Weights of a small image FSQ autoencoder.
Model: 48-pixel images, encoder norm layernorm, encoder activation squared_relu, encoder patch size [8, 8], encoder layers 16, encoder width 320, decoder activation silu, decoder widths [48, 96, 96, 96].
Training: adamw at rate 0.0007, 14400 steps.
Data: trained on retinal OCT scans (Kermany 2017), 24607 training examples, 149.8 epochs.
Rows from block 10 of the encoder, named by matrix and row number. Each number is 128 + 24 x the weight over its row's rms, rounded and kept within 0 to 255. All counts start at 0. After the name is the row's rms in percent of the matrix's.
# fc2: MLP down (encoder.blocks.10.mlp.fc2.weight, 320x640), inputs 0-213
fc2.83 057 [130 123 130 124 136 140 123 157 144 139 115  99 131 126 136 135 129 102 138 153 112 125 123 129 125 136 123 116 143 149  70 133 127 138 139  97 136 127 126 148 117 129 130 135 128 135 113 128 105 128 123 102 140 129 112 118 107 138 127 123 122 143 135 127 114 124 126 125 131  99 130 134 134 117 116 134 118 120 127 130 126 134 127 128 124 128 128 129 127 136 115 114 127 117 123 126 130 128 132 124 131 129 133  92 131 124 128 123 124 134 146 144 138 117 123 113 129 122 133 134 119 124 160 125 138 139 121 143 143 140 145 124 120 129 144 153 154 138 121 120 128 134 121 119 130 109 123 127 142 134 136 133 138 117 124 144 112 126 255 125 221 168 129 129 138 133 157 128 128 154 120 110 125 100 130 143 127  94 129 112 148 132 141 150 128 156 141 127 128 126 129 122 127 128 131 128 124 132 143 124 102 122 127 121 118 139 129 125 127 135 120 132 129 145]
fc2.84 057 [126 119 128 129 107 125 126  38  93 126 109 135 136 137  97 139 128 153 144 123 117 130 119 132 129 123 129 129 129 106 153 122 124 120 134 135 104 125 128 103 130 126 134 120 137 126 112 116 125 128 131 140 125  95 126 127 104 118 110 132 108 128 139 126 140 119 134 132 133 122 149 131  86 136 153 132 110 126 123 126 145 123 125 144 113 125 124 137 145 122 123 130 127 116 138 140 133 113 153 124 129 128 141 139 136 125 140 110 112 134 119 130 113 143 115 126 123 128 145 127 138 113 129 123 138 120 117 126 135 156 119 122 146 119 123 173 109 149 118 124 133 126 108 125 117 136 129 134 152 122 138 131 121 120 159 134  97 112 101 134 144 130 135 147 122 117 153 118 143 112 136 126 113 181 142  95 141 142 133 162 131 114 123 120 132 112 125 122 133 133 129 124 126 139 129 123 131  98 120 105 128 146 141 122 119 127 125 125 121 119 136   0 122 146]
fc2.85 067 [130 129 129 127 128 122 137  17 120 125 134 144 128 130 125 133 129 160 132 117 141 129 131 128 129 119 130 128 123 123 163 128 121 128 126 140 127 128  93  99 133 128 132 118 130 124 129 132 144 127 125 141 127 119 135 131 138 130 124 131 115 121 129 133 139 124 132 130 136 139 135 129 116 135 137 130 124 128 129 130 135 126 127 143 133 117 130 133 133 123 131 133 129 129 131 121 125 128 132 127 124 131 132 148 132 132 136 130 130 127 132 123 113 136 124 141 127 131 129 120 136 127 116 129 128 118 146 124 127 108 127 129 102 127 130 140 111 107 132 127 128 129 131 133 126 138 128 138 133 126 112 128 125 127 145 122 125 126   0 130 103 131 131 118 122 125 118 130 136 113 138 125 128 145 128 131 127 133 128 144 125 123 127 119 134 115 122 125 131 127 124 123 129 128 124 122 131 121 126 130 134 129 133 137 136 126 127 125 127 126 138   1 129 100]
fc2.86 094 [128 146 113 118 132 134 132 136 129 130 135 125 129 126 135  79 126  56 125 137 125 136 133 128 128 120 133 152 127 125 199 134 147 130 121 131 126 131 216 149 149 126 133 130 118 129 137 142 114 122 105 127 121 158 145 133 138 141 153 129 139 119 124 153 132 121 126 140 125 123 126 132 156 122 201 127 159 130 128 121 127 128 130 122 129 133 131 123 127 129 122 134 148 146 125 139 122 137 112 129 126 141 111 132 136 127 126 129 139 122 135 133 100 124 134 144 129 127 115 134 129 133 129 137 126 128 135 136 131 115 141 126 139 143 129 133 145 135 120 124 130 127 140 125 127  77 126 119 121 129 145 124 133 145  94 114 104 131   0 140 151 118 119 112 118 116 165 135 120 128 133 130 167 111  80 154 125 139 135 119 112 125 136 142 116 127 135 135 124 139 130 127 125 175 133 144 125 136 151 130 128 106 124 143 133 117 125 128 139 130 124 107 125 124]
fc2.87 088 [128 135 126 131 122 129 124 130 118 113 117 102 136 122 114 111 124  99 122 135 129 128 124 134 130 134 125 122 134 122 181 132 117 125 130 104 115 131 150 137 130 122 124 132 126 130 132 125 122 127 114 138 124 132 136 127 146 135 116 132 112 125 125 131 127 127 125 130 126 204 135 125 135 119 161 127 129 126 127 125 126 128 131 128 122 134 124 124 120 123 123 127 131 116 126 136 127 123 124 136 129 124 118 132 118 125 123 137 128 133 109 126 115 125 134 134 125 125 149 125 134 133 125 130 128 143 110 133 111 144 126 127 168 132 130  72 131  85 110 130 132 125 138 126 127 113 127 125 128 130 125 124 126 134 113 118 136 120 255 131  66 127 123 130 123 105 153 113 125 142 114 134 172 118 125 131 116 125 127 135 136  99 132 128 116 121 133 120 130 135 134 119 135 124 119 128 127 129 131 126 120 139 125 175 125 138 124 129 131 121 127 151 129 137]
fc2.88 090 [126 131 131 131 134 123 145 165 125 121 127 139 138 126 156 134 127 137 132 142 125 131 144 128 126 128 134 137 133 132  38 126 105 138 127 176 145 131  99  92 122 119 118 129 129 129 123 114 123 131 112 111 148 139 129 130 127 127 186 129 100 137 126 123 144 141 130 126 132  87 138 136 106 143  95 130 115 141 129 129 117 131 123 128 129 126 124 130 124 131 132 127 136 126 130 135 130 120 147 125 127 121 128 110 136 125 127 142 127 136 121 141 126 138 129 152 129 142 111 129 128 117 143 134 131 138 127 122 145 115 128 127 156 122 120   0 106  96 136 123 125 128 138 136 129 132 125 130 135 123 110 131 130 115 193 141 124 131  51 132 121 135 127 115 135 173 106 131 134 134 131  98 106 103 138 132 159 154 124 183 125 136 128 122 133 128 147 128 125 112 124 133 125 143 137 140 130 122 144 133 152 149 122  57 119 154 133 122 130 131 145   0 127  80]
fc2.89 073 [126 137 132 130 127 132  99   0 152 130 140 142 126 127 108 137 127 104 124 122 131 121 121 126 128 132 123 124 125 132 168 132 144 126 134  88 132 125 111 145 117 129 125 131 125 129 134 152 139 132 156  99 122 123 134 128 152 136 129 130 138 129 131 118 117 131 126 129 126 198 128 127 141  98 113 124 133 132 128 135 129 128 134 123 128 130 131 116 139 123 125 132 113 112 120 126 125 134 109 129 129 130 120 132 124 127 130 137 131 120 121 126 156 121 135 123 127 119 135 126 126 132 126 127 125 131 136 119 106 138 136 127 148 139 132  84 153 107 126 134 129 129 135 125 130 132 126 125 106 135 124 120 122 129  79  95 138 135 220 123  74 139 129 137 126  94 135 128 118 118 116 144 151 145 132 132  91 115 124  83 138 113 127 144 118 123 134 130 129 128 131 137 133 110 128 146 126 136 127 129 108 117 125 175 137 132 127 136 130 133 121 255 130 196]
fc2.90 088 [125 104 131 128 128 129 112   0 141 118 133 193 109 134  64 126 131 176 126 128 114 123 112 130 127 117 136 142 125 127 107 126 126 123 128 123 135 123  90 121 118 111 112 140 123 132 130 134 107 124 142  89 104 106 138 128 111 114 127 117  98 114 132 123 115 118 116 108 119 111 102 123 108 104 179 130 127 118 124 123  97 128 127 123 134 129 117 120 116 111 129 123 110 132 127 132 132 131 130 117 129 117 121 116 128 123 133 124 118 123 112 117 125 145 113 125 140 123 116 138 121 118 131 124 134 128 110 115 128 137 132 135 108 122 127  66 136 245 123 125 121 127 127 117 131 148 116 123 109 123  94 131 134 141 111 138 130 126 145 123  93 121 125 115 129 167 118 136 119 124 155 128 118 110 128  95 138 122 138 115 122 120 108 123 115 134 121 130 124 119 124 127 117 132 140 114 124 130 106 128 119 134 149 116 130 108 120 129 126 123 118 129 118 123]
fc2.91 110 [129 129 122 128 128 134 131 175 127 142 133 146 125 134 138 133 131 125 134 141 131 130 131 128 127 125 126 119 129 137  96 137 149 130 129 121 125 125  91 120 124 125 122 134 125 131 129 137 127 126 119 114 129 124 138 123 122 131 138 130 119 125 129 139 128 125 128 128 133 108 131 130 128 130 159 131 138 125 128 130 125 129 128 149 126 128 127 128 117 133 125 122 128 140 127 136 134 129 140 126 129 139 130 109 141 126 134 128 126 131 162 141 134 129 145 128 127 122 144 136 130 126 136 129 136 133 134 132 141 137 145 127  57 136 134  85 124 171 125 120 128 132 134 127 128 106 128 126 130 125 141 124 132 131 139 134 106 133 234 134 194 129 130 131 132 160 136 139 130 134 140 107 116 125 123 145 137 135 127 131 143 131 133 134 130 140 149 130 129 123 126 133 127 158 135 130 134 131 138 125 131 131 128 127 125 129 128 127 132 128 135  79 126 125]
fc2.92 063 [131 136 125 131 126 124 146 119 107 124 138 166 126 139 104 128 127 125 136 120 151 123 125 125 129 121 130 125 119 119 121 122 130 127 133 135 121 118 117  97 144 129 129 114 127 123 124 123 149 128 125 159 123 111 145 132 126 124 143 129 136 116 126 123 140 127 130 127 139 114 139 135 118 130 106 127 132 128 127 134 148 124 130 132 121 114 132 137 140 132 125 137 133 148 135 109 136 125 137 129 125 134 133 153 138 136 150 118 129 128 136 122 123 122 129 130 127 127 133 125 130 118 125 132 130 106 147 125 128 100 117 131 139 124 126 119 126 255 136 124 131 129 115 132 122 135 128 129 134 132 139 126 121 143 121 120 107 136   0 135 166 136 130 126 127 178 115 125 137 112 139 125 130 141 134 141 148 118 132 147 125 134 125 126 133 120 121 132 127 128 119 131 124 148 125 130 124 126 110 124 142 108 129 117 140 124 128 127 128 125 129 151 117 126]
fc2.93 214 [127 119 126 128 128 126 114 201 114 136 133  91 132 133 123 137 127 103 133 143 128 131 120 134 127 134 129 128 128 131 120 126 112 138 129 170 120 123 199 135 147 125 140 128 129 132 130 126 121 131 137 138 124 124 142 127 121 120 154 129 107 138 129 132 134 131 127 126 122 107 129 127 133 137 187 126 138 131 126 127 135 129 128 120 123 139 131 132 123 124 118 127 132 142 129 120 140 125 103 131 128 126 139 138 124 129 125 127 124 135 117 128 125 118 116 117 130 123 133 122 130 130 126 128 128 130 126 132 130 136 131 128 152 123 123   0 134 161 123 130 127 127 122 123 121 140 131 123 140 131 124 130 129 124 100 128 137 126  96 134 127 123 124 135 129 137 128 123 127 135 129 147 112 134 136 140 151 118 137 136 120 134 126 124 129 127 130 135 126 131 130 138 126 126 127 122 124 127 115 131 130 138 119 123 124 127 128 128 128 125 127 255 127 134]
fc2.94 089 [127 129 116 124 130 133 130 192 118 139 142 124 131 133 108 110 125  98 135 160 129 135 131 132 127 118 131 158 127 123 161 129 122 138 126 183 116 136 255 104 168 124 144 130 125 129 132 150 114 125 119 164 134 135 145 131 109 124 141 126 135 128 126 133 138 124 128 133 127  94 133 134 144 136 200 132 134 129 131 126 150 129 127 112 127 139 135 147 146 133 119 133 134 144 130 115 129 130 106 126 127 136 125 136 136 127 131 119 128 131 118 128 119 130 133 135 132 125 120 133 128 129 138 133 127 128 132 147 143 119 132 127 140 124 134 132 126 183 115 127 127 133 136 133 123 133 128 126 146 128 143 128 132 138  93 146 118 124   0 140 205 117 124 120 129 129 136 138 128 125 137 128 140 126 107 147 158 128 134 139 108 133 134 135 122 133 130 138 126 142 128 137 123 165 127 130 125 131 128 126 138 128 129  95 127 134 127 129 142 126 127 121 124 124]
fc2.95 086 [130 137 118 127 143 133 149 255 146 136 152 137 120 139 137 116 133  97 135 145 146 131 126 126 127 113 131 162 126 132 106 128 128 137 129 139 130 121 227 124 163 131 124 129 125 128 129 129 123 124 111 153 140 144 130 133 114 133 155 120 133 130 126 134 125 130 125 128 132  47 114 136 146 133 154 129 144 121 129 127 139 133 126 115 126 128 135 133 141 131 120 129 144 159 129 131 135 132 117 121 128 136 131 132 144 131 130 117 132 132 127 130 139 114 124 126 138 120 100 137 123 119 141 132 128 126 127 130 143 103 140 137 160 133 128 205 170 255 137 119 129 135 121 126 128 122 129 122 124 136 140 128 136 147 105 138 123 137   0 134 227 122 127 121 134 163 127 137 122 130 140 116 145  85 134 144 160 124 138 122 117 154 130 142 129 150 117 141 123 127 122 139 119 180 134 149 122 135 122 136 146  80 127  90 131 111 128 127 143 140 115 252 123 118]
fc2.96 069 [125 126 138 126 126 119 142 255 110 120 115 110 126 129 170 119 131 146 126 127 127 123 130 122 130 139 130 113 128 129  79 121 110 118 126 123 122 130 104 145 110 138 143 125 141 122 122 114 136 132 141 144 130 119  97 132 123 125  99 128 133 124 129 126 128 127 129 125 129 111 127 125 119 131  51 126 111 131 127 128 116 127 128 142 126 126 125 126 115 125 135 125 127 121 133 138 126 124 144 134 130 119 161 132 115 131 129 115 132 133 123 128 117 113 128 116 132 144 132 122 131 131 111 125 129 130 131 117 111 123 128 134 105 116 131 255 113  39 135 134 129 127 100 131 132 103 132 133 130 128 118 132 124 121 153 125 143 125 255 116  37 137 134 132 131 118 110 109 130 132 112 148 120 116 152 110 111 120 129 158 127 128 128 120 137 113  96 123 132 128 129 115 132  99 123 123 128 118 120 130 141 145 130 125 131 113 128 126 113 127 138  61 129 126]
fc2.97 089 [126 127 131 133 116 123 147 102 128 123 122 119 137 126 145 135 130 143 119 113 132 126 118 126 128 120 129 120 129 122  85 123 106 116 124 112 136 132  67 121 101 128 117 127 131 130 129 126 135 129 144 132 129  91 116 133 141 123 131 139  91 120 127 127 129 122 127 123 132 163 130 129  94 135 134 123 104 130 127 125  99 125 127 146 127 120 118 121 115 128 132 129 127  95 132 137 127 114 134 127 128 121 113 117 125 128 120 138 122 119 118 129 123 139 144 144 128 148 114 118 137 129 130 126 131 129 136 126 121 124 119 132 163 123 130   0 112  40 128 130 126 126 135 137 133 120 127 131 127 121 107 125 121 114 160 119 135 127 133 125  11 128 123 112 134 140 101 125 128 115 119 103 139 145 138 105 113 146 116 160 135 118 126 110 132 106 116 124 128 128 128 114 127 144 122 107 128 116 120 130 147 166 135 125 123 140 127 126 121 123 140  26 129 112]
fc2.98 081 [127 126 134 131 143 131 100  27 152 136 127  82 131 123 131 132 129  68 130 153 131 124 127 129 127 138 122 116 135 151  90 137 121 134 139 119 145 112  89 138  96 125 126 124 124 139 129 135 123 128 126  73 129 128 127 116 121 131 132 118 129 151 129 125 113 140 123 128 126 108 122 129 137 107 107 123 128 121 129 130 104 135 127 127 118 129 126 112 111 122 114 119 118 116 115 126 134 132 118 130 133 123 123  96 121 125 125 139 125 131 140 133 144 104 127 107 132 121 139 124 120 128 136 124 125 141 136 121 122 146 137 129 132 140 140  27 158 136 122 125 129 128 130 123 130 126 127 120 125 143 130 129 130 112  89 132 136 130 255 122 125 156 122 146 131 133 147 130 113 149 111 126 127  83 139 154 120  61 131 109 149 125 135 141 122 155 134 126 124 112 129 129 134 103 133 119 118 141 133 133 112 115 112 143 122 133 129 130 128 140 121 255 126 183]
fc2.99 071 [130 138 121 133 121 128 159 189  96 139 123 114 141 120 153  99 125  88 124 144 124 135 134 128 128 118 127 115 129 119 128 128 124 120 123 137 126 132 129 122 118 119 123 131 128 129 134  96 123 124 101 186 129 131 135 129 124 119 140 130 130 125 126 120 140 123 131 134 130 123 142 132 133 154 164 131 107 132 129 120 141 127 125 125 129 127 125 132 135 143 124 128 140 117 131 117 130 123 141 130 126 132 123 110 132 126 121 133 127 131 136 149 117 141 137 152 121 139 118 130 131 127 137 129 129 136 116 162 156 128 113 126 167 127 120  16  99  54 121 123 126 123 143 138 125 112 128 126 154 121 137 126 129 133 151 145 110 120 140 131 180 115 118 121 131 118 122 131 134 127 121 104 137 150 104 110 131 171 119 152 115 133 132 119 133 128 147 116 128 132 128 120 127 155 123 126 140 117 152 122 141 123 119  60 117 153 130 128 135 119 118   0 126 100]
fc2.100 082 [131 131 127 138 107 115 135 255 105 136 124 123 131 121 124 135 126 121 130 127 126 132 123 128 132 123 130 130 131  90 150 114 113 123 129 155 114 139  93 134  97 120 138 125 135 130 127 107 125 127 131 185 128 120 138 134 118 118  96 122  99 124 132 112 143 130 127 130 125 158 126 127 123 132 165 129  91 126 127 118 130 121 127 128 124 132 125 126 120 115 125 128 136 111 131 129 126  97 132 140 126 121 134 126 128 132 132 121 124 129  94 131 119 129 121 133 123 134 136 120 134 136 117 123 125 134  88 125 123 148 103 133 198 121 116  49  97  17 130 138 126 122 131 123 120 143 127 130 126 117 110 127 118 129 147 126 140 124 200 123  86 118 116 144 136 117 103 117 133 121 115 131 148 164 133  74 126 171 123 140 112 128 123 113 129 108 125 126 137 123 128 121 127 122 121 130 140 105 129 118 128 138 124 126 125 125 123 125 123 114 126   0 127 113]
fc2.101 095 [126 114 137 133 125 122 123   6 132 122 107 140 132 127 105 160 132 154 135 123 135 120 128 125 128 136 129 101 130 131  85 129 135 127 129  99 126 126  57  99 117 124 122 127 131 126 116 122 135 132 145 109 114  88 110 120 126 121 105 134 132 126 131 121 120 130 128 125 131 162 145 130 114 114  76 128  97 126 127 134 119 127 126 150 123 122 121 129 126 120 127 125 109 113 129 125 124 119 160 126 129 122 133 123 115 124 138 124 116 136 148 131 136 130 139 123 127 128 149 123 131 122 138 126 127 124 136 124 126 145 130 125  72 121 143 154  97 109 129 127 129 130 116 126 118 142 127 130 146 127 125 128 120 115 169 132 120 120 255 123 144 142 129 152 126 125 140 123 137 130 124 101 103 159 157 147 119 115 120 150 157 112 125 121 137 125 130 115 131 125 128 120 134 109 128 124 130 118 121 127 124 155 120 150 129 144 130 124 118 130 135   0 130 152]
fc2.102 100 [125 109 126 127 122 135 115   0 109 129 113  83 132 127  99 125 125 119 129 140 114 128 126 133 127 140 121 122 133 128 184 134 141 136 130 110 122 137 203 164 149 127 127 137 124 131 132 128 119 130 123 109 118 142 130 121 127 131 124 132 137 137 132 121 118 131 127 129 120 163 144 126 133 109 115 134 138 133 127 128 147 130 127 113 125 137 130 130 153 131 119 127 118 125 124 135 133 128 126 130 129 126 119 131 122 122 117 125 120 135 130 126 145 128 125 115 123 113 148 132 125 129 132 127 123 138 115 151 134 150 132 124 120 131 128 152 139 137 107 128 130 128 135 120 115 146 130 121 134 132 150 127 125 121 105 129 129 120 255 132 166 132 134 143 121 102 155 122 129 137 122 156 102 149 128 139 124 131 132  94 135 104 129 143 119 128 148 126 127 137 135 135 134  86 125 130 125 132 141 123  77 133 124 161 118 140 130 130 131 127 122 230 132 163]
fc2.103 140 [128 124 125 129 121 135 115  46 134 121 115 152 122 131 109 108 124 139 118 149 104 131 140 123 129 131 127 127 127 124 151 123 177 123 124  41 125 141 143 172 134 139 115 133 125 126 127 121 126 124 130 155 129 155 119 126 133 134 100 139 165 115 126 119 112 126 129 121 120 154 119 119 166 121 119 130 144 131 128 124 131 125 131 125 133 129 131 129 140 153 134 132 111 136 132 110 135 134 153 122 129 132 128 120 131 128 123 118 135 112 154 122 151 140 129 127 119 128  97 128 122 148 119 122 129 127 113 128 125 132 137 127 147 136 126 220 115  96 123 136 128 127 128 128 130 129 125 131 112 127 159 125 131 143 146 132 130 125 230 126 106 121 120 118 131 107 147 128 137 111 127 151 120 185 115 103 116 146 121  94 123 137 128 134 126 121 127 133 129 142 130 121 130 128 130 146 137 128 138 124 111 120 138 123 128 123 127 136 121 122 112   0 132 140]
fc2.104 063 [128 135 138 128 129 122 162 157 120 121 123 134 130 132 181 131 129 170 121 123 128 122 128 126 130 135 126 128 127 128 121 122 122 117 126 122 152 131  17 134 114 132 128 121 134 126 117 116 148 134 141 155 143 120 110 136 135 135 100 124 116 125 126 115 133 128 126 133 135 143 121 134 116 129  49 132 102 129 123 130 128 125 125 138 133 114 123 126 142 127 136 129 131 121 129 134 122 117 138 127 128 125 134 144 122 133 133 131 129 126 116 135 104 125 110 139 129 138 124 117 129 121 117 132 127 123 110 125 118 118 125 130 163 122 121 208 151   2 143 130 128 126 118 123 134 113 128 135 110 122 132 129 124 124 166 118 141 129 128 117  22 136 131 119 122 122 106 119 142 135 120 101 148 176 144  92 118 168 127 135 126 126 132 124 136 102 123 119 132 122 126 118 132 116 126 135 132 117 134 130 135 125 144 106 134 131 130 123 124 129 137  54 132  90]
fc2.105 115 [130 114 129 135 130 131  93  20 171 121 125 146 120 147  63 143 127 108 131 114 126 121 106 124 127 125 128  97 128 124  77 124 137 117 134  95 119 124  78 112 104 127 141 124 124 130 126 133 134 123 146 119 112  87 132 124 115 121  97 120 152 123 131 117 114 109 125 119 131  96 119 124 112 104 154 121 114 111 125 133  83 127 131 142 128 124 123 121 102 132 113 128 113 122 125 102 128 133 119 122 130 122 132 111 125 128 142 129 120 117 134 109 145 136 127 114 131 125 131 123 127 120 131 119 132 122 130 114 124 148 122 127 171 121 135  60 109 170 132 132 130 129 117 119 126 142 121 132 124 130 155 130 128 125  69 139 131 125 230 124  51 133 125 126 131 120 136 125 121 123 128 132 115 139 129 109 109  66 128 111 139 119 119 135 116 133 117 119 130 123 128 112 124 114 128 104 121 132  96 125 112 127 127 145 134 108 124 132 116 132 114  84 127 149]
fc2.106 079 [129 146 132 131 121 125 113 154 148 133 146 141 128 134 133 145 127 116 129 117 132 126 126 127 130 131 133 133 121 114 141 124 124 126 133 120 121 120 109 123 129 141 143 123 130 125 138 126 147 128 139 130 123 113 136 131 150 137 144 125 119 119 127 130 131 134 131 129 130 140 119 122 138 123 101 120 139 133 131 135 125 127 129 150 131 126 130 115 128 122 126 129 127 130 129 138 136 125 130 127 130 129 128 132 128 132 137 134 134 121 120 108 133 119 141 131 131 131 118 124 133 125 129 126 130 133 134 109 112 120 133 130 202 137 134  98 144 113 141 130 131 132 130 131 134 119 128 131 118 130 117 128 119 132 135 109 146 134  57 124  58 124 129 117 140 139 119 127 119 107 126 143 139 111 144  97 125 128 128 120 126 132 122 124 134 121 101 129 130 123 126 130 128 128 126 150 132 136 119 128 133 130 126 190 137 117 127 134 122 125 133 255 127 115]
fc2.107 091 [124 115 133 118 123 125 143  28 123 121 109  94 139 118 141 137 128 148 123 129 116 129 125 128 128 134 121 126 131 132 174 134  99 121 123 116 135 137 112 141 123 129 122 132 131 126 128 126 117 132 133 126 129 115 112 130 125 113  84 137  93 133 124 111 125 129 131 133 122 209 131 129 126 127 101 131 123 130 126 123 131 127 129 122 123 133 122 128 151 124 142 128 120 105 127 128 117 125 141 133 126 127 124 130 124 122 120 129 123 130 122 134 122 136 127 131 124 136 131 129 128 139 119 124 125 134 114 141 116 136 127 129 113 125 124 201 116   0 119 130 128 123 134 127 127 123 132 126 117 124  86 128 123 128 170 116 127 117 255 125  96 130 129 144 125  91 132 117 143 126 113 115 137 201 117 122 111 152 120 134 130 112 130 124 123 118 135 121 131 136 134 118 136 116 124 131 134 119 143 126 109 141 135 137 123 148 130 125 132 127 132   4 137 124]
fc2.108 078 [126  95 132 120 123 114 121   0 103 115 110 126 119 132  83 125 126 135 121 121 126 126 118 128 128 120 128 136 128 102 244 132  96 122 121 135 129 130 136 136 118 120 134 129 128 127 136 133 115 126 112 102  85 107 133 129 129  90  97 125 127 124 129 130 138 127 128 119 120 187 125 124 104 120 163 126 122 128 128 119 119 126 127 108 127 129 118 126 138 106 131 123 119 108 126 121 118 127 108 138 126 116 125 137 121 125 120 134 113 121  83  98 118 137 124 127 130 129 134 125 133 129 111 122 126 132 126 128 114 130  99 133  91 126 113  54 119 122 115 136 127 126 132 123 129 173 128 126 113 130  98 127 124 131  81 113 153 109 117 127  42 116 132 122 117  76 109 125 127 105 125 158 111 112 112 111 104 124 134  72 108  99 110 137 118 115 120 115 127 134 130 134 129 125 115  85 119 120 107 120 115 133 127 120 126 116 121 128 131 109 117 221 132 123]
fc2.109 097 [121 122 137 133 128 129  90 140 153 140 135  72 134 120 126 142 128 108 131 142 118 127 127 134 125 146 130 128 141 131 128 132 124 144 137 134 122 125 192 151 113 129 141 145 130 135 141 143 111 133 146  82 129 138 140 119 135 129 164 125 122 151 138 137 113 142 131 126 116 140 130 117 133 109 136 124 134 131 133 142 121 134 126 120 133 142 128 118 119 113 128 127 124 110 121 144 140 135 129 131 134 114 123 113 114 122 114 137 125 132 120 122 175 119 137 109 131 122 137 119 120 139 146 121 127 156 127 126 125 159 148 123 147 137 135  84 148 183 122 133 125 134 139 119 141 150 129 126 128 138 117 134 133 103  97 133 187 134 255 120 103 140 131 155 145 117 115 132 114 135 113 161 112  96 157 119 118 118 131  88 141 121 125 140 126 140 138 136 127 123 134 135 132  94 136 125 127 142 136 139 101 156 116 176 123 131 127 133 123 132 125 255 132 194]
fc2.110 072 [128 123 132 127 131 125 153 255 127 124 128 146 124 135 165 123 131 173 128 134 129 127 127 122 127 126 132 129 127 134 102 123 108 123 123 143 141 128 102 107 122 127 130 122 133 124 118 125 134 130 127 151 139 110 107 135 103 120 117 123 105 126 127 119 131 122 132 125 129  70 118 132 115 134 100 130 112 127 127 125 123 125 124 131 132 121 125 134 133 132 135 127 121 131 132 111 133 120 143 124 128 126 142 119 135 130 132 112 131 129 117 139 104 128 102 128 132 136 109 124 127 125 132 128 128 127 134 129 127 111 134 131  97 122 133 255 107  80 140 125 124 126 114 136 128 133 128 138 126 121 114 132 128 123 145 150 128 131 131 122 106 127 121 127 131 146  89 128 132 131 133 114 122 145 128 121 142 133 129 161 122 140 125 116 137 121 116 131 128 127 124 115 126 138 131 122 131 118 128 131 136 133 143  66 127 129 131 125 122 130 131   0 129  95]
fc2.111 149 [128 136 133 129 129 126 142 149 120 130 122 164 126 124 115 124 129 148 122 143 115 128 137 124 129 128 135 135 128 124 112 124 137 124 125 106 144 127  88 135 121 131 114 125 129 128 122 118 132 128 126 124 128 134 119 131 115 131 126 125 128 120 128 125 132 128 127 126 123 100 115 128 133 129 108 134 123 133 127 120 126 127 125 132 132 123 126 125 122 135 136 125 138 126 130 137 135 122 146 125 128 125 140 113 129 130 127 126 134 122 127 136 112 134 124 130 130 138 110 120 126 131 132 129 130 133 115 121 134 118 131 133 116 125 128 128 102  66 124 126 127 127 122 126 137 123 125 128 118 123 137 131 133 132 169 148 117 128 164 127 107 127 122 111 132 137 104 128 137 129 133 120 146 124 120 114 132 140 125 137 121 137 133 125 131 119 122 129 127 121 123 119 127 142 135 136 131 120 142 127 133 132 128  95 127 122 126 126 122 126 127   0 129 106]
fc2.112 080 [128 141 134 133 126 132 145 165 181 137 142 184 121 135 179 143 133 158 116 103 128 125 135 122 128 124 133 141 123 134  98 122 156 102 125 112 150 131   0 155 107 139 118 126 129 126 134 132 134 128 163 146 147 151 112 136 147 142 113 128 141 113 126 132 137 127 133 116 128 133 106 124 129 143 101 126 127 133 125 126  87 127 129 147 134 124 116 119 106 141 146 125 130 126 133 150 133 128 160 124 129 133 134 108 131 135 146 135 149 111 156 124 119 137 126 144 134 162  97 129 130 129 126 121 135 140 134 111 128 120 139 133 144 135 123 175 128  61 159 133 127 128 135 134 138 117 127 137  93 121 146 130 132 141 205 127 138 146  96 123  12 126 135  99 137 148 101 134 132 116 129 114 143 119 134  94 113 158 129 157 113 156 127 123 138 129  98 127 133 124 123 127 124 153 131 144 137 128 118 134 161 146 157 109 142 113 126 133 114 127 141   0 131 102]
fc2.113 086 [126 121 124 129 130 131 144 104 138 131 121 144 129 113 120 118 128 142 124 136 112 131 132 126 125 111 132 132 129 126 104 126 137 124 122 128 137 130 125 121 119 121 116 131 126 130 125 122 104 125 131 137 134 145 124 129 104 125 132 129 140 121 126 119 127 124 125 127 121 111 121 130 124 137 145 137 105 125 126 119 108 128 127 117 132 131 125 127 128 139 130 126 125 121 128 118 127 122 129 121 126 129 120 105 138 126 125 126 127 124 128 132 118 144 120 130 126 132 103 138 121 130 138 124 134 132 118 136 142 133 113 129 135 122 124 145  85  88 126 128 123 125 139 131 123 136 128 126 125 120 146 129 137 133 149 156 113 121  38 133 172 110 119 115 128 125 119 140 127 127 137  99 115 143  98  96 138 168 125 132 118 139 126 121 127 134 128 125 124 124 122 132 120 148 129 127 138 124 126 129 139 137 135  86 120 139 127 130 133 127 120   0 125 113]
fc2.114 061 [125 120 123 133 126 129 122  11 121 151 115 110 134 104 125 136 129 130 134 147 110 129 126 133 127 124 126 111 135 125 159 133 139 125 128 123 124 127 131 133 106 117 118 136 127 134 130 123 114 125 125  89 124 136 136 120 116 124 118 128 142 131 132 119 131 125 128 126 127 167 133 128 124 120 211 139 104 124 128 119 132 129 128 112 118 135 122 125 123 133 123 119 126 111 126 148 132 120 135 130 128 130 126  98 127 122 121 133 115 129 135 133 138 144 138 130 126 123 139 134 126 131 139 121 131 147 104 136 138 160 131 124 121 131 120   0 125 129  96 127 127 130 144 116 122 132 125 121 153 128 155 126 130 118 130 152 121 122 255 133 211 132 131 141 128 111 126 130 126 140 122 118  97 128 111 125 123 150 123 100 137 118 134 141 123 140 153 117 127 129 130 121 126 109 126 127 130 117 144 117 120 140 128 120 112 147 125 125 132 127 113  13 125 140]
fc2.115 069 [126 125 124 129 133 128 114  95 129 128 122  63 134 119 135 122 124  57 125 145 115 128 126 134 127 131 122 131 136 135 100 136 114 133 133 123 132 125 189 142 117 121 130 134 125 136 132 128 107 126 117 101 131 134 134 120 126 122 143 122 125 142 125 128 122 136 126 129 126 127 132 128 135 118 132 125 127 124 128 125 113 131 127 115 123 139 126 123 128 124 122 126 127 121 120 130 124 131 110 133 129 118 121 110 124 122 114 135 122 131 115 130 139 120 139 121 130 125 137 134 126 128 138 128 124 141 124 131 125 140 129 124 163 129 131   0 139 121 114 126 128 127 148 119 128 112 128 118 129 134 124 126 130 118  98 126 124 125 255 133 126 128 122 129 128 108 158 124 114 146 103 132 120  94 120 140 117 106 127 106 131 126 131 139 116 143 137 124 124 127 135 134 129 110 126 118 113 135 142 121 123 127  99 120 118 131 129 128 132 132 120 225 129 162]